Rows from block 1 of the decoder, named by matrix and row number. Rows with one number belong to one channel. Each number is 128 + 24 x the weight over its row's rms, rounded and kept within 0 to 255. All counts start at 0. After the name is the row's rms in percent of the matrix's.
# convs0: first 3x3 conv (decoder.mid.1.convs.0.weight, 64x64x3x3), inputs 33-43, a 3x3 kernel for each
# convs1: second 3x3 conv (decoder.mid.1.convs.1.weight, 64x64x3x3, transposed), outputs 33-43, a 3x3 kernel for each
convs0.8 101 [133 148 110 161 145  90 129 135  95 136 155 119 135 116 144 162 137 145 160 152 130 168  94 134  89  74 113 127 149 131 161 104 145 114  82 131  85 132 112 138 168 122 149 139 132 100 134 177 135 138 149 141 123 143 127 165 141 159 126 134 109 145 151 121 110 133 156 126 172 147 138 133 127 126 101 142 134 143 155 123 114 141 138 148 130 143 139 122  79 154 134 123 132 164 132 119 170 114 104]
convs0.9 101 [137 126 136 124 133 128 136 108  94 135 134 118 138 123 168 141 139 137 144 163 184 101 123 122 141 100 142 116 136 105 109  86 135 134 104 144 117 104 147 131 124 132 147 104 100 137 134 171 136 116 140 117  92 121 142 122 142 106  76 131  99 170 127 153 174 179 129 130 135 130 162 139 158 127 150 158  93 162 141 122 141 135 134 122 112  79 120 116  83 169 125 124 132 113 125 124 131 172 162]
convs0.10 101 [149 164 134 130 162 107 142 125 106 132 150 108 181  91 162 169 105 154 108 138 141  83 113 163 119 103 150 149 141 164 120  80 146 147  76 115 115 149 109 131 148 141 126 127 128 157 151 158 192  98 120 126  83 125 112 125 169 178 117 161 162 121 161 155 122 135 143 112  97 152 127 117 134 128 125 144 131 139 146 105 114 146 150 138 169 137 131 137 141 171 147  91 114 126  98 125 179 130 154]
convs0.11 099 [171 121 143 142 128 142 131 121 125 107 135 111 122 132 136 150 149 138 139 137 124 142 153 134 123 151 141 172 125 140 138  75  69 123  74 112 129 132 109 142  89 118 154 123 137 133 109 116  73 101 135 101 133 125 146 134 143 175 116  99 214 152 140 155 102 118 131  91 137 152  91 134 131 139 115 134 129 137  90  95  92 105 117 121 133 137 141 124 130 109  81 118 123  92 123 133 134 151 166]
convs0.12 096 [104 123 155 105 155 173 139 133 162 127 126 108 117 183 105 129 164 110 141 127 121  29 142 137  96 130 150  90 165 116 105 154 136 157 146 133 141 120 130 123 120 122 119 149 160 138 149 114  82 133 130 139 122 136 112 134 131 126 150 152 127 183 148 175 162 122 113 129 116 134 146 130 142 123 129 108  85 118 112  85 105 111 133 152 130  95 124 143 131 108 108 101  86 156 129 116 132 162 142]
convs0.13 100 [121 161 110  95 136 106 114 125 112 150 148 141 110 180 150 141 165 126 129 153 158 140 119 105 126 124 139  96 159 158  82 182 151 106 124 133 150 136 126 144 156 125 135 137 140 123 163 131 155 130 134 137 127 120 104 146  99  65 131 113 126 140 143 130 171 125 119 167 137 140 152 137 125 125  98 174 133  99 117 154 123 127  91 138  86 131 132 131  94 131 116 119 102 140 131 121 175 126 131]
convs0.14 100 [142 137 154 171 127 172 113  95 132 125 145 120 148 127 152 132  96 151 105 149 143 104 133 124  93 136 141 158 170 143  96 131 115 125 116 147 115 113 149 148 146 128 115 177 140 129 125 119 117 166 161  86  92 149 116 106 149 158 179 141 119 137 109 138 139 150  86 110 142 121 152 143 115 110 133 109 135 130 116  84 111 134 136 154 127 135 134 115 121 147 142 104 121 104 117 121 154 127 127]
convs0.15 098 [166 170 132 158 165  86 143 123 102  98 134 164 116 152 150 125 119 128 140 133 127  96 129 133  94  66 143 127 143 129 121 134 138 102 134 141  94 121  92 120 116 128 137 141 175 110 128 162 137 107 102 105 115 110 149 150 154 135 159 125 120 173 118 149 167 132 188 181 125 118 152 101 142 138 111 110 117 130 150 129  82 149 118 134 144 106 109 133 158 136  93 137 144 129 162 125 141 121 154]
convs0.16 094 [155 166 145 170 185 150 146 148 109 145 144 124 127 171 109 131 160 115 134 112 157 117  73 130 104  99 121 135 170 121 108 155  82 141 151 120  99 134 142 116 150 142 121 158 126 126 134 140 115 133 123 130 131 101 130 161 127 109 134  86 135 164 139 114 171 139 154 156 106 123 138 127 134 126 120 127 155 132 130 106 112 124 115  96 148 134  93 172 193 133 133 133 115 170 105 154 124  91 110]
convs0.17 098 [128 151 121 148 144  86 153 130 116 115 160 139 139 152 109 116 154 116 140 117 165 147 113 109 106 111 142 116 135 120 182 178  60 130 131 149 123 161 147 120 158 111 150 166 159 140 125 125 115 139  65 136 124 133 125 188 126 115 134 131 140 147 155 102 124 113 119 193 116 100 105 120 133 138 135 127 103 131 132 119 139 130 123 133 140 118 110 136 109 139 152 156 107 136 151 158 145 109 173]
convs0.18 096 [157 161 149 144 176 109 147 141 129 168 154 131 180 125 143 164 173 137 154 127 125 128 107 122 130 111 129 130 163 130 126  75 120 152 132 113 126 130 138 147 129 126 160 132 138 118 131 105 116 139  98 137 138 109 141 101 136  92 157 115 101 138 147 150 115 135 140 121 102 103 100 104 155 139 122 138 112 136 167 117 112 129 144 127 128 105 119 119 140 123  94  83 113 124 107 160 103 165 133]
convs0.19 099 [151 188 152 154 132 119 164 107 106 148 164 162 138 138 144 133 105 160 161 189 144  80  96 161  93  82 170 127 140 116 105  91 146 145 141  77 101 121 111 129 179 124 144 141  99 162 126 118 134 149 133 100  95 116 133  88 135 140 154 164 142 131 139 149 138 145  99 148 150 130 142 144 118 140 148 152 161 137  72  82 120 127 165 116 118  91 138 130 132 136 122 105 114 139 138 104 184 212 154]
convs0.20 102 [141 119 137 168 124 152 130 117 128 144 146 153 148 157  85 154 142 128 142 160 138 106 163 133 115 137 160  92  91 120 106 137 125 140 133 146 129 100 116 127 117 145 130 111 135 108 104 120 140 142 121  98  89 136 115 118  94 148 137 156 148 153 141 116 144 117 142 158 126 117 149 138 118 117 135 136 108 111 127 126  66 110  90 122 116 118 124 134 128 127 114 140 124 143  78  87 161 166 157]
convs0.21 098 [135 117 141 157 129 125 139 145  72 125 149 138 137 170 131 147 193 156 106 112 124 153 121 122 167 148  42 117 180 168 148 144  44 136 140 115 129 152 120 136  83 141 125 146 104 147 152 125 103 142 139 127 128  64 119 130 143 106 144 116 135 162 166 129 139 125 118 162 125 134 129  96 128 132 106 112 145 137 131 142 121 120 128 174 136 128 119 130 133 129 124 137 134 146 167 122 122 136 169]
convs0.22 094 [120 138 118 107 101 130 123 111 108 127 147 138 130 152 139 126 114 143  81 110 138  78 138 167 117 133 151 131 128 115  75 135 153 104 103  87 153 116 114 100 127 120 131 117 121 141 184 152 110 155 119 150 151 117 110 170 141 143 108 135 178 191 163 110 113 132 127 160 147 101 123 138 123 115 140 123  95 145 116  99 122 133 124  97 139 113 109 129  91 160 111 135 144 141 124 109 134 139 152]
convs0.23 099 [117 119 134 171 116 126 113 123 139 117 161 148 163 170 129 138 135 131 132 166 119 135 164 153 133 112 127 105  86 126 156  87 118  93  94 155 123 122 146 127 115 124 138  98 143 137 117 129 130  97 130 123 127 137 142 131 117 165 114 153 134 145 148 155 115 129 152 116 188 148 150 143 143 109 122 135 115 136 137 113 137 106 123 144  87  85 107 120 136 123 119 111 112 136 130 181 104 152 135]
convs0.24 106 [131 137 103 153 142  83 116  92 115 117 140 134 121 144 165 112 148 156 126 149 139 107 131 149 115 143 146  91 131 154  66 145 143 119 109 133 112 134 126 145 163 155 102 145 167 137 102 128 135  78 140  98 132 144 192 128 140 163 170 105 107 106 111 153 200 135 148 217 144 150 149 145 115 115 111 129 130 121  97 123  99 137 113 118 134 117 158 115 132 118 165 109 143 133 108 154 149 137 147]
convs0.25 097 [151 140 125 143 112  74 148 121 159 110 118 111 107 131  87 142 157 150 115 102 131 122  94 179 147  81 169 124 151 122 117  94 125 124 140 163 121 119 138 154 144 133 110 129 132 112 132 136 122  80 122 122 141 147 140 103 109 134 107 152 142 144 154 143 173 163 120 150 192 135 146 147 134 125 145 153 148 131 117 115 121 132 144 128 145 113 100 132 109  98 136  97 126 120 121 108 128 159 167]
convs0.26 098 [158 129 135 170  99 150 152 122 139 118 142 124 139 138 121 123 164 140 140 151 133 133 151 154  92 126 142 117  91 116  68  88 167 106 140 155 134 159 136 138  87 142 157  82 130 112 136 127  85  85 154  96 111 134 173 166 132 142 159 173 181 113 118 158 121 127 169 140 174  97 119 161 140 133 141 131 130 132 103 138 128 132 103 112  72 149 111 136 146 129 119  84 110 153 109 103 154 158 114]
convs0.27 104 [125 146 145 153 118 121 120 120 125 142 127 152 145 171 115 105 168 127 117 137 139 137 139 159 136 121 135 107 116 140 113 189  98 135 140  76 133 130 151  85  62 162 132 153 133 137 121 105 122 142 128 124 125  86 126 136  96 170 190 123 124 123 106 122 119 138 171 197 143 137 158 101 119 148 146 104 132 125 103 112 123 131 136 154 141 145 126 144 114 101 159 159 101 168 160 130 153 154 164]
convs0.28 095 [120 125 121 109 123 111 142 103 120 131 119 100 178 152 155 129 101 121 101 126 136  87 144 144 129 138 183 131 154 146 132 161 164  88 107 129 119 132 147 127 199 137 129 130 143 118 110 165 100 107 134  68  70  95 144 119 137 163 164 187 118 140 136  97  88 104 126 171 162 142 123 141 125 122 123 110  98 141 127 123 124 114  88 126 167 121 133  74 122 134 191 123 146 188 108 137 133 116 133]
convs0.29 103 [176 132 156 162 143 141 134 164 140 149 162 114 143 125  77 147 204 125 142 116 162 113  81 148 107  92 184 143 167 125 162 103  67 164 165 122 151 110 178 158  93 168 124 120 151 143  90 122 166 127  42 155 116  97 151 171 145 112 126  98 140 189 143 138 137 140 150 156 107 132 133  98 137 130 148  89 127 129 113  99  87  96 105 130 123 105  93 112 144 125 160 160 114 178 117 131 156 142 139]
convs0.30 101 [124 123  83 159 114 123 151 168 145 141 116 120 132 112 135 138 140 156 136 132 103 109 156 115 109 178 116 126 171 130  63 164 156  83 116 163 123 125 136 123 143 133 135 164 107 137 140 111 113 142 106  82 149 117 115 129  81  62 114 117 121 126 121 147 162 110 137 124 120 125 148 142 115 102 127 122 173 134 117 129 109 134 121 135 131 117 129 133 137 121 157 170 145 122 103 146 170 160 158]
convs0.31 101 [136 176 137 140 185 101 100 102  99 114 158 118 133 133 148 121 148 118 159 183 146 114  87 180 102  95 106 152 123 146 111 101 153 127 149 127 135 121 156 126 166 115 110  95 176 130 125 111 124  86 130 121 109 111 145 144 129 141 146 127 145 109 128 137 145 147 126 147 131 142 124  68 133 119 147 149 126 132 122  79 131 119 143 113 146 135 132 130 135 117 102  99  78 121 193 119 128 210 173]
convs0.32 103 [127 133 124 148 109 132 161  94 139 135 162 124 115 123 156 128 193 166 121 115 129 103 119  90 100 153 113 140 107 102 129  79 127 125  76 143 122 123 107 117 132  93 152 104 105 111 134 147 105 162 119 100 140 142 114  96  74 143 155 112 183 145 176 144 164 128 138 163 147 127 129 122 125 140 117 120 130 123 126 100 165 141 117 114 109 110 163 135 134 117 111  94 101 145 102 130 166 192 121]
convs0.33 097 [124 130 139 141 134 119 164 119 106 124 153 114 166 147 170 143 168 136 152 144 152 172 108  93 100  49 146 123 112 104 132  80 141 136 144 140 116 165 106 110 122 131 136 133 116 125 124 114 132 106 123 135 105 123 145 127 150 119 152 125 122 100 146 134 170 129 127 189 165 137 113 154 142 135 139 164 107 167 142  97 134 149 143 113 161 121 150 177 124 165 128 107 102 147 107  93 185 171 138]
convs0.34 099 [124 134 131 147 153 128 125 147 123 148 115 130 139 131 113 156 126 140 129 147 131 130 113  36 141 127  98 180  92  49 166 125 128 139 149 125 125 133 115 127 152 113 141 135 121 115 153 101 120 152  85 140 109 131 104 134  99 139 134 159 121  96 126 164 172 138 139 184 160 137 124 148 129 137 139 137 109 109 136  81 126 134 170 122 141 130 133 114 138 117 135 113 124 151 149 117 132 135 130]
convs0.35 101 [146  88 131 142 123 129 138 154 141 107 126 141 145 123 129 157 153 148 148 122 114  60 126 136  99 116 147  73 118 119 116  96 124 124 152 156 125 133 128 130 129 158 121 141 129  77  62  94 103 101 145 136 137 162 143 138 132 124 159 152 120 171 125 144 165 137 127 121 102 132 145 132 166 127 116 111  88 138 137 123 111 173 162 147 144 107 130 107 136 152 121 114 118 114 147 142 145 213 141]
convs0.36 095 [121 137 132 168 171 134 153 138 127 165 124 138 156 147 118 130 124 124 126 134 135 130  18 129  97  75 121 124  76 143 151 104 128 159 143 110 136 142 133 129 138 161 139 118 112  88 114 109 103 128 107 113 111 117 156 102 153 171 137 150 171 130 143 114 130 120 146 126 117 131  89 111 122 112 163 121  72  79 104 127 118 150 119 107 130 131 124 169 127 133 132 127 115 116 138 125 130 139 137]
convs0.37 106 [141 150 110 191 110 110 138 147 141 101  95 119 130  64 145 166 135 149 119 142 164 134 147 127 131 138 134 147 101  92 135  85 139 116 146 127 101 139 132 144 110 148 146 130 128 157 126 126 138 107 122 122 111 153 164 146 151 153  83 146 137 153 108 163 173 130 163 162 133 136  79 102 128 107 144 114 117 149 120 115 137 154 142 112 132 136 107 162 167 110 139 126 107 123 132 133 120 114 143]
convs0.38 099 [125 132 133 124 121 116 119 131 122 124 156 112 129 173 115 150 170 128 164  77 165 137 109 135 115  89 163 112 120  93 138 190 111 122 130 130 123 172 125 117 116  90 136 123 137 163 127 129 116 129 122 119 177 146 102 127  82 130 124 141 111 105 139 141 163 120 122  97 141 158 124 123 134 136 133 162 113 102  90 125  97 136 142 134 163 150 131 131 119 146 137 155  80  83 119 127 126 146 134]
convs0.39 106 [135 137 122 114 161 142  91 129 128  94 135 120  96 135 123 128 150 128 166 149 146  98 122 120 109 114 161 153 137 134 149 137 140  85 144 139  94 135 135 128 120 122  97 120 148 125 130 130 135 168 132 105 173 138 128  96 169  83 127 171 111 169 143 113 156 123 116 147 149  60 113 158 153 122 139 125 137 141 145 128 123 151 135 128 128  86 144 113 130 151 116 151 157 115 153 144  80 104 126]
convs0.40 099 [135 144 156 140 110 156 153 130 141 139 137 120 101 155 126 151 133 139 135 122  92 165 115 138  75  88 115 142 155 128 113 114 186 155 116 162 118 127 101 121 136 130 146 104 119  86 132 137 132 128 118 105  81 109 169 150 136 183 106 171 126  87 149 120 147 145 148 129 109 132 130 129 120 132 117 114 107 115 133 130  97 141 146 136 126 150 157 112  67 157 135 118 138 138 115 145 174 178 162]
convs0.41 100 [184 155 156 125 109 136 135  95 126 135 138 162 140 158 121 125 155 152 110 101 142  79 120 117  52 114 129 145 137 126 116 137  90 112 143 112 136 138 122 125 144 136 136 121 125 148 125 131 106 138 142  91  46 145 134  99 100 150 158 129 125 100 113 153 174 129 170 230 105 148 166 142 135 128 133  87 110 122 111 144 100 100  94 116 122 110 114 129 128 114 133  43 105 108 102 117 153 140 118]
convs0.42 099 [153 160 140 134 130 155 106 114 157 124 131 107 117 135 142 127 153 154 127 132 166 128 150 165  84 167 158 115 145 162  77 119 148 112 124 141 144 154 136 126 169 154 109 115 126 110 112 127 107 109  96  69 112 131  78 125 121 125 149 136 125 160  81 133 138 153  82 140 147 120 129 157 129 136 129 131 143 102 131 110 133 140 142 123  72 137 146 122 123 100 154 152 131 143 118 109 152 126 147]
convs1.8 100 [135 162 123 154 122 114 159 106  98 128 127 131 145 168  99 143 110 131 133 137  98  97 105  91 120  95  85 169 133 111 116  66 155 118 147 153 117 130 118 157 140  91 151 149 125 158 101 101  93  69 139 108 150 109 132 105 124 135 103 107 108 122 138 130 109 119 149 130 117 137 163 125 102 111 130 168 134 122 136 109  95 146  93 118 100  68 109 142 112 137 118 115  96 103 110  73 117 102 112]
convs1.9 097 [116 132 131 126 123 115 149 154 137  82 104 116 108 136 129 130 146 107 113 145 122 137 113 130 110 150 137 131 156 121 182 110 170 132  97 144 122 123 125 142 142 163 135 146 118 130 161 128 140 154 103 103 142  97  95  91 126 105 119 147 118 120 119 128 136 163 122 140 161 126 144 132 157 124 167 151 125 117  99 136 125 141 123 112 145 163 147  90 120 120 109  74 106  98 148 135 114 107 109]
convs1.10 095 [145 146 146 155 137  97 174  98 141 141 150 115 110 103  60 176 110 120 109 152 133  95 158 123 129 112 138 164 160 117 153 161 157 127 161 151 119 140 168 112 114 177 132 144 106 126 139 112 161 125 119 135  94 142 160 133 140 126 129 154 128 110 145 117 154 133 113 141 116 135 128 101 131 163 150 107 165 151  95 112 135 148 139 139 142 151 153 161 122 113  95 110  92 122 138 142 145 112 116]
convs1.11 108 [ 91 130 110  97 163 124  86 128 105 109 117 124  69 116 149 138 127 133 140 119 131 174 119 121 158 155 108 149 153 126 126 137 144 141 147 182 133 137 163 126 112 151 119 122 175 128  84 132 118 111 146 148 179 153 129  87 112 120 155  96 117 115 114 137 169 116 128 174  91 139 182 108 148 159 164 118 106  95 131 143  94 153 124 157 148 158 167 165 109 129 114 114 121  87 148 131 120 132 114]
convs1.12 094 [107 119 118  84 122 115  76 133 130 158 102  94 180  99  86 129 147 151  65 125 147  75 142 167 110 121 139 121 115  90  83 110  99 127  86  73 134 143 151 105 145 104 120 119 101 117 134  94 140 161 148 118 165 139 140 115 165 121 123 173 150 149 175 124  95 147 105  74 146 133 107 119 149 149 161 131 108 142 134 136 148 112 132 154 149 135 108  90 134 152 136  91 174 139 118 112 130 134 118]
convs1.13 118 [136 107  98 146 150 112 142 108 135 133 100 113 164 148 125 148 142 113 102 155 122 106 121  99 118 106 118 112 167 137  66 119 133 105 118 129 134 158 140 144 150  97 171  93 116 138 165 115 145  96 107 129 102 120 117 110 119 142  81 140 126 113 106 117 133 125 101  75 138 140  93 142 148 152 135 134 138 126 145 141 122 109  78 111  99 110 121  99 134 127 137  59  78 124  70  78 159  91 129]
convs1.14 098 [139 140 103 123  90 130 153 125 146 129 117 125 123 103  64 165  99 116 123 129 113 142  93 112 137  66 138  96 128 124 106  82  83 154  89  83 144 130 111 107  94  84 133  70 124 124 170 110  94  79 129 141 138 104 107 148 155 114 123 114 133 132 118 100 120 140 118 140 142 114 107 104 124 121  94 148 148 110 105 126 170 103 109 148 130 127 151 131 137  95 142  67 119  92  85 137 117  72 101]
convs1.15 108 [117 104 118 124 152 111  67 140 116  96 141 135 106 102 135 109 168 138 170 153 131 161 175 111 125 142 108 141 197 175 172 157 134 124 158 147 125 124 137 104 146 127 128 121 154 125 146 169 125 143 108 107 141 130 139 152 141 137 135 131 132 109 120 123 140 134 168 107 100 121  98 162 122 148 101 125 134 110 159 101 102 120 113 116 119 130 107 101 114 122 125 147 144 129 110 136 110 137 154]
convs1.16 113 [104 157 147 135 193 125 139 103 108 149 122 133 148 158 174 131 128 140 154 159 159 139  93 162 115 112 124 177 179 143 150 120 148 106 133 155 130 141 142 120  98 140 119 154 159 165 160 156 127 126 139 114 118 148 102  87 132 135 145 151 113 107 132 158 140 159 136 129 151 119 102 142 121  95 150 158 131 180 165 167 153 157 153 132 145 196 135 133 172 164 130 117 159 107 153 133 137 110 131]
convs1.17 093 [142 158 134 102 159 153 104 106 146 112 107 157 108 104 130 137 129 153 121 115 139  91 151 128 114 143 153 131 140 116 163  97 108 101 129 145 115 129 135 136 126 128 156  95 149 123 123 108 171  98 118 107 110 126  95 104 162 117 159 126 115 124 119  90 151 142 157 126 139 170 137 143 111 158 128 129 148 152 121 134 143 131 147 137 133 155  92 142 101 114 116 120 157 127 123 148 114 127 120]
convs1.18 091 [ 83 129 141 119 114 127 118 138 162 140 122 121 116 170 126 144 135 139 122 156 135 146 105 106 124 148 110 172 133 106 130 102 136 121  90 119 139 164 123 162 168 136 150 155 167 134 122 104 106 140 134 151 115 145 136 110 123 115 120 151 107 164  80 149 145 121 144 159 145 128 121 120 119 136 121 115 148 142 146 175 107 144 107 136 163 100 119 143  86 109  95 104 161  81 198 148  85 113 135]
convs1.19 092 [133 161 132 134 126 121 102  93 156 112 149 138 116  92  83 109 133 114 195 172 110  96  87  74 121 108 103 177 166 124 146 176 114 130 123 109 157 159 115 156 113 134 134 139 119 150 136 154 105 112 119 115 114 105 116 136 139 122 118 148 112 158 119 151 156 117 112 119 133 137 123 103  81 115 126 154 109 151 143 133 135 112 126 134  82 138 118 107  95 121 161 105 113 125 117 129 165 153 126]
convs1.20 094 [126 135 110 118  92 105 146 110 108 151 139 157 151 121 102 115 125  89 117 127 128 122  86 134 132 136  96 103 110 130 132 102 135 107 122 149 109 133 108 118 101 106 128 108  83 160 119 141 120 137 104 128 152 136 116 122 131 179 136  94 137 144 127 116 122 113 156 129 134 140 142 143 167 102 144 162 108 112 135 120 103  84 102 119 102 116 131  85 110 133 138 104 121 161 113 119 146 146 153]
convs1.21 094 [157 133 153  85  93 133 121 144 163 124 139 143 133 119 117 128 128 148 108 131 117 144 168 119 147 146 133 118 153 137 140 129 146 135 130 112 162 165 148 202 170 122 134 152 144 117 129 121 172 151 145 124 144 108 117 115 113 108 195 139 130 163 121 105 131 132 135 127 120 136 129 154  88 126 113 137 118 134 134 145 134  77  87 124 176 154 157 110 103 144 130 105 115 150 135 132  95 138 151]
convs1.22 096 [156 127 163 141 110 170 148 125 142 143 171 150 150 127 135 145 122 119 143 144 155 153 147 107 140  97 171 114 118 139  94  57 153 144 106 106 148 172 112 160 150  84 130 148 120 138 163 128 142 128 119 136  99 127 143 103 125 127 139 117 113 105 173 143 139 123 155  92 120 126 165 155 142 135 104 144 144 150 126 120 182 107 112 146 169 134 126 186 115 153 130 117 143 164 128 111 119 145 119]
convs1.23 100 [138 141  64  78  83 111 108 140 123 133 132 114 156 107  46 166 142 129 123 134 109 107 102 101 135 105 109 111 137 136 138 130 112 131  87 126 108 103  88 162 141 101 147  95 117 147 142 101 142 124 129 103 122 131 127 143 145 134 148  86 161 124 121 130 132 124 135 109  72 121 108  84 123 118 107 156 153 112 165 142 107 131 110  76 128 153 132 155 147 105 157  92 141 118 143 110 120 126 133]
convs1.24 109 [146 163 153 169 185 150 166 115 141  82 112 143  84 131 146  99 115 142 142 148 127 142 137 137 131 136 140 141 156 131 107 112 156 134 110 178  80  99 134 105  74 130  66 108 129 124 127 130 114 112 136 156 116 126 125 134 147 128 134 109 153 144 126 133 183 123 135 120 137 147 106 156 125 147 111 170 116 122 152 171 155 105 146 109  89 152  88 159 135 124 113 141 159  92 125 171 126 115 148]
convs1.25 095 [108 121 135 131 159 106 133 135 128 129 100 111 110 115 119 106 119 133 103 144  88 113 203 156 143 163 121 111 137 149 173 132 117 174 113 131 116  92 116 106 198 112  94 145 111 133 138 141 124 150  87 138 163 127 123  95 118 112  94 116 150 144 134 149 109 116 134  97  84 142 125 163 157 132 139 138  87 122 150 149 140 159 132 127 205 144 125 158 128 138  94 109 172 143 113 138 123 116 105]
convs1.26 090 [131  81 129 113 162 139 140 131 145 122 135  96 151 152 114 149 141 142 100 162 156  77 139  92 112 112 101  97  87 127 146 154 120 134 153  77  75 111 108 122 103  51 150 126  99 107 120 137 105 166 106 113  96 124 150 157 148 112  60 140 133  91 129 118 104 157 114 109  71 103 145 123 148 136 123  87 128 148 110 143 130 151 131 190 113  81 145  98 148 147 134  97 131 122  33  32 124 113  95]
convs1.27 118 [132 154 157 150 121 125 122 161 165 102 125 140 106  93  91 117 171 137 122 156 134 126 142 129 158 149 146 111 115 140 114 153 126 146 123 130 160  87  97  65 122 128  99 146 119 124 104 124 125 139 131 126 145 143 145 130 137 103 106 134 136 126 150 141 122 150 141 108 169 140 109 130 120  89  95 132 154 144 143  93 133 115 161 106 193 152 123 133 110 127 137 129 109 145 123 136 144 162 138]
convs1.28 102 [100 113 128 133 155 125 107 110 129 142 138 168 116  96  76 133 125 110 125 127 135 121  96 142  91  92 134 113 121 144 107  90 133 167 180 135 111 161 120 115  60 136  87 114 137 144 105 121 118  95  96 147 107 122 153 144 146 112 118 107 132 121  94 129 133 130 110  94 144 148 132 141 160 135 120 148 145 129  88 147 136 125 134 158 124 147 103 185 163 150 119 142 135 140 124  73 164  96  87]
convs1.29 102 [ 94 166 174 128 172 176 136 124 180 135  72 130 161  86 133 135  97 110 129 176 128 138 150 119 149 152 132 121 127  82 155 143  42 129 127 112  85 109 109  85  75  59 114 141 102 149 129 106 145 179  77 158 120 141 134  97 111 141 145 118 131 120 114 150 141 180 156  99 160 132 151 150 129 129 134  99 117 175 146 142 142 158 108 119 160 159 110 129 147 120 131 116 124 101 122 120 110 109 125]
convs1.30 093 [116 123  97 104  94  54 131 141 112 111 157 155  79 150 158 107 140 106 122 137 156 158 148 143 141 190 123 132 149 161 154 124 127 172 164 133 117 181 141 169 157 153 141 178 126 123 132 151 114 117 137 143 146 129 119 124 115 106 191 149 112 151 115 113  88 109 130 120 115 117 109 139 123 181 136 112 190 110 120 166 145 133  94 118 114 141 134 151 131 148 110 110 163 131 107 127 125 104  98]
convs1.31 104 [ 86 156 169  77 197 144  92 146 145 122 112 156  48 109 133  88 143 147 149 164 176 109 168 154 134 165 142 102 148  96 137 129 132 147 138  88  87 119 181 102 125 109 103 107  89 135 101 132 107 121 142 140 138 120 137 149 117 124 130 164 132 101 114 162 186 132 165 141 122 143 115 106 144 150 166 115 149 129 109 116 123 145 114 122  98  70 127 121  96 104 106  85 148 120  91 148 142 146 143]
convs1.32 099 [119 171  97 149 162  88 175 174 128 121 127 138 150 159 145 181 156 144 148 162 126 126 138 113 116 106 125 123 162 160 144 152 125 100 111 140 128 137 182 112 118 137 138 147 165 120 145 145 133 131 152 129 162 119 119  97  97 154 123 129 134 146  90 120  87 161 123 199 145 136 140 112 113  96 100 129  64 102 153 108 114 159  74 132 101 125 111 132 141 113 129  78  97 118 115 132 150 144 145]
convs1.33 092 [136 106 110 128 131 127 132  98 138 143 112 123 122 207 113 124 147 134 132 182 169 129 131  75 114 105 126 104 125 119 112 165 119 167 191 155 126 114  82 160 147 108 146 109 133 155 145 122 130 112 127 108 103 145 113 146 151 121 110 113 108  90  94 116 146 167 152 163 136 148 114 103 108 152 128  92  92  98  98  63  88 130  78 117 113 126  95 102 110 114 134 120 127 161 143 120 131 152 113]
convs1.34 102 [104 166 155 125 124 137  92 117 137 130 150 183 160 112 143 115 113 175 161 156  95 156 159 145 130 154 130 153 113 117 134 145 110 150 137 128 116 166 142 131 190 143 153 214 156 113 139 115 138  97 139 155 152 152 136 133 118 120 142 125 118 126 113 141 141 143 137 144 159 155 171 160  94 135 119 133  97 111 123 161 138 173 127 149 155  91 151 136 103 141 133 106 169 116 111 134 107 160 163]
convs1.35 118 [132  84 150 108 119 102 135 124 108 122 111 103 142 129 110 152 141 113  80 113 110 126 142 117 125 136 104  97 135  91 153 121  92 128 122 134  92 129  70 149 120 100 112 125 100  86 115  96 125 185 133 141 166 164 123 138 158 136 165 167 143 148 139 137 117 131 107  62  94 113 130 131 140 138 106 133 151 109 139 134 131 145 136 170 106 142 121 126 107 116 167 181 161 129 148 136 111 120 102]
convs1.36 098 [ 98  90 157 130 131 143 122 104 140 116 143 132 118 103  96 101 117 114 138 116 147 153  79  63 130 145 173 158 131 113 169 128 114 135 166 137  99 150  95 132 115  84  94  94 107  97 115 158 140 125 107 110 126 165 151 123 154 123 142 129 113 122 119 144 117 169 153 125 136 151 113 172 134 136 144  99 195 130  74 130 166 139 173 155 139 143 109 146 147 138 114 186 139 126 173 136 134 189 151]
convs1.37 096 [132 155 163 152 158  73 136 170 135  93 124 131 127 146 143 158 198 130 174 139 162 188 150 121 122 171 167 126 136 144 161 121 135 143 158 104 136 136 101 113 156 146  84 157 131 108  99 140 147 126  91 100 145 128 155  97 132 120  90 146 152  76 143 144 124 125 135  85 145 134 151 164 146 151 117 106 162 121 124  99 119 108 128 119 130  97  95 121 152  93  95 124  97  97  82 104 135  72 101]
convs1.38 096 [133 137 109  99 132  94  95 184 157 125 125 113 124 142 158 132 148 148  94 133 138  94  81 145 125 160 145 128 139 105 122 149 137 103 123 127 134 150 135 141 172 184 127 173 161 122  85 142 109 120 131 137 106 149 117 135 147  83 134 125 156 179 116 136 141 146  92 162 153 128 147 160 125 142 146 129  86  88 117 163  85 128 142 125 137 111 165 128 111 153 127 111 145 137 154 103 144  92 120]
convs1.39 102 [129 138 102 136  91 119 133 144  95 109 114 103 139  87 103 173 115 152 125 152 135 122 127 171 107 120 157 150 142 105 144 141 156 133 135 153 124 145 160 168 153 167 182 167 161 101 124  88 127 169 125 103 160 125 111  86 150 112 117 152 104 158 127 145 147 165 146 153 102 160 122 160 117 142 138 108 133 146 109 108  99 119 107 154 136 124 112 124 130 147  78  77 175 103  80 117  80 108 114]
convs1.40 098 [125 159 120 109 115 115 118 131 116 121 123 153  91 121 130 123  93 114 159 141 105 157 138 103 137 140  93 152 116 102 146 143 126 133 115 122 102  99 134 132 130 137 144  78 116 137 108 115 146 111 142 106 154 145 119 176 153 118 135 132  94 108 122 150 131 136 161 147  72 150 106 101 146  89 155 142 151 150 131 157 131 166 181 157 142 149 155 160 113 111 122 145 169 134 155 125 129 149 145]
convs1.41 109 [179 168 123 114  96 122 128  92 110 141 112 108 123 112 109 150 159 156  94 161 162  77 129 138 115 120 113 105 127 158 159 163 109 106 138 141 118  78 113 116 127 125 143 135 131 120 178 139 116 172 137  99 122 116 111  61 116 109  99 103 134 124 140 112 163 174 167 133 147 139  97 151 124 110 122 140 112 136 125 118 119 133 102 115 106 137  91  76 115 123 102  40  91 119 100 102 132 155 135]
convs1.42 105 [108 169 124 172 140 166 150 111 153 148 140 134 190 175 131 171 118 128 159 137 106 143 140 115 149  86 111 130 170 152  86 126 125 118 134 138 166 122 131 163 190  92 171 128 113 154  95 127 137 110 130  92 104 103 141 128 129 148 174 116 124 165 130 129  95 104  99  94  94 139 119 102 122 105 116 136 104 133 111 145 136 153 159 136 162 204 134 137 195 129 126  89 145 142 149  96 130 101  98]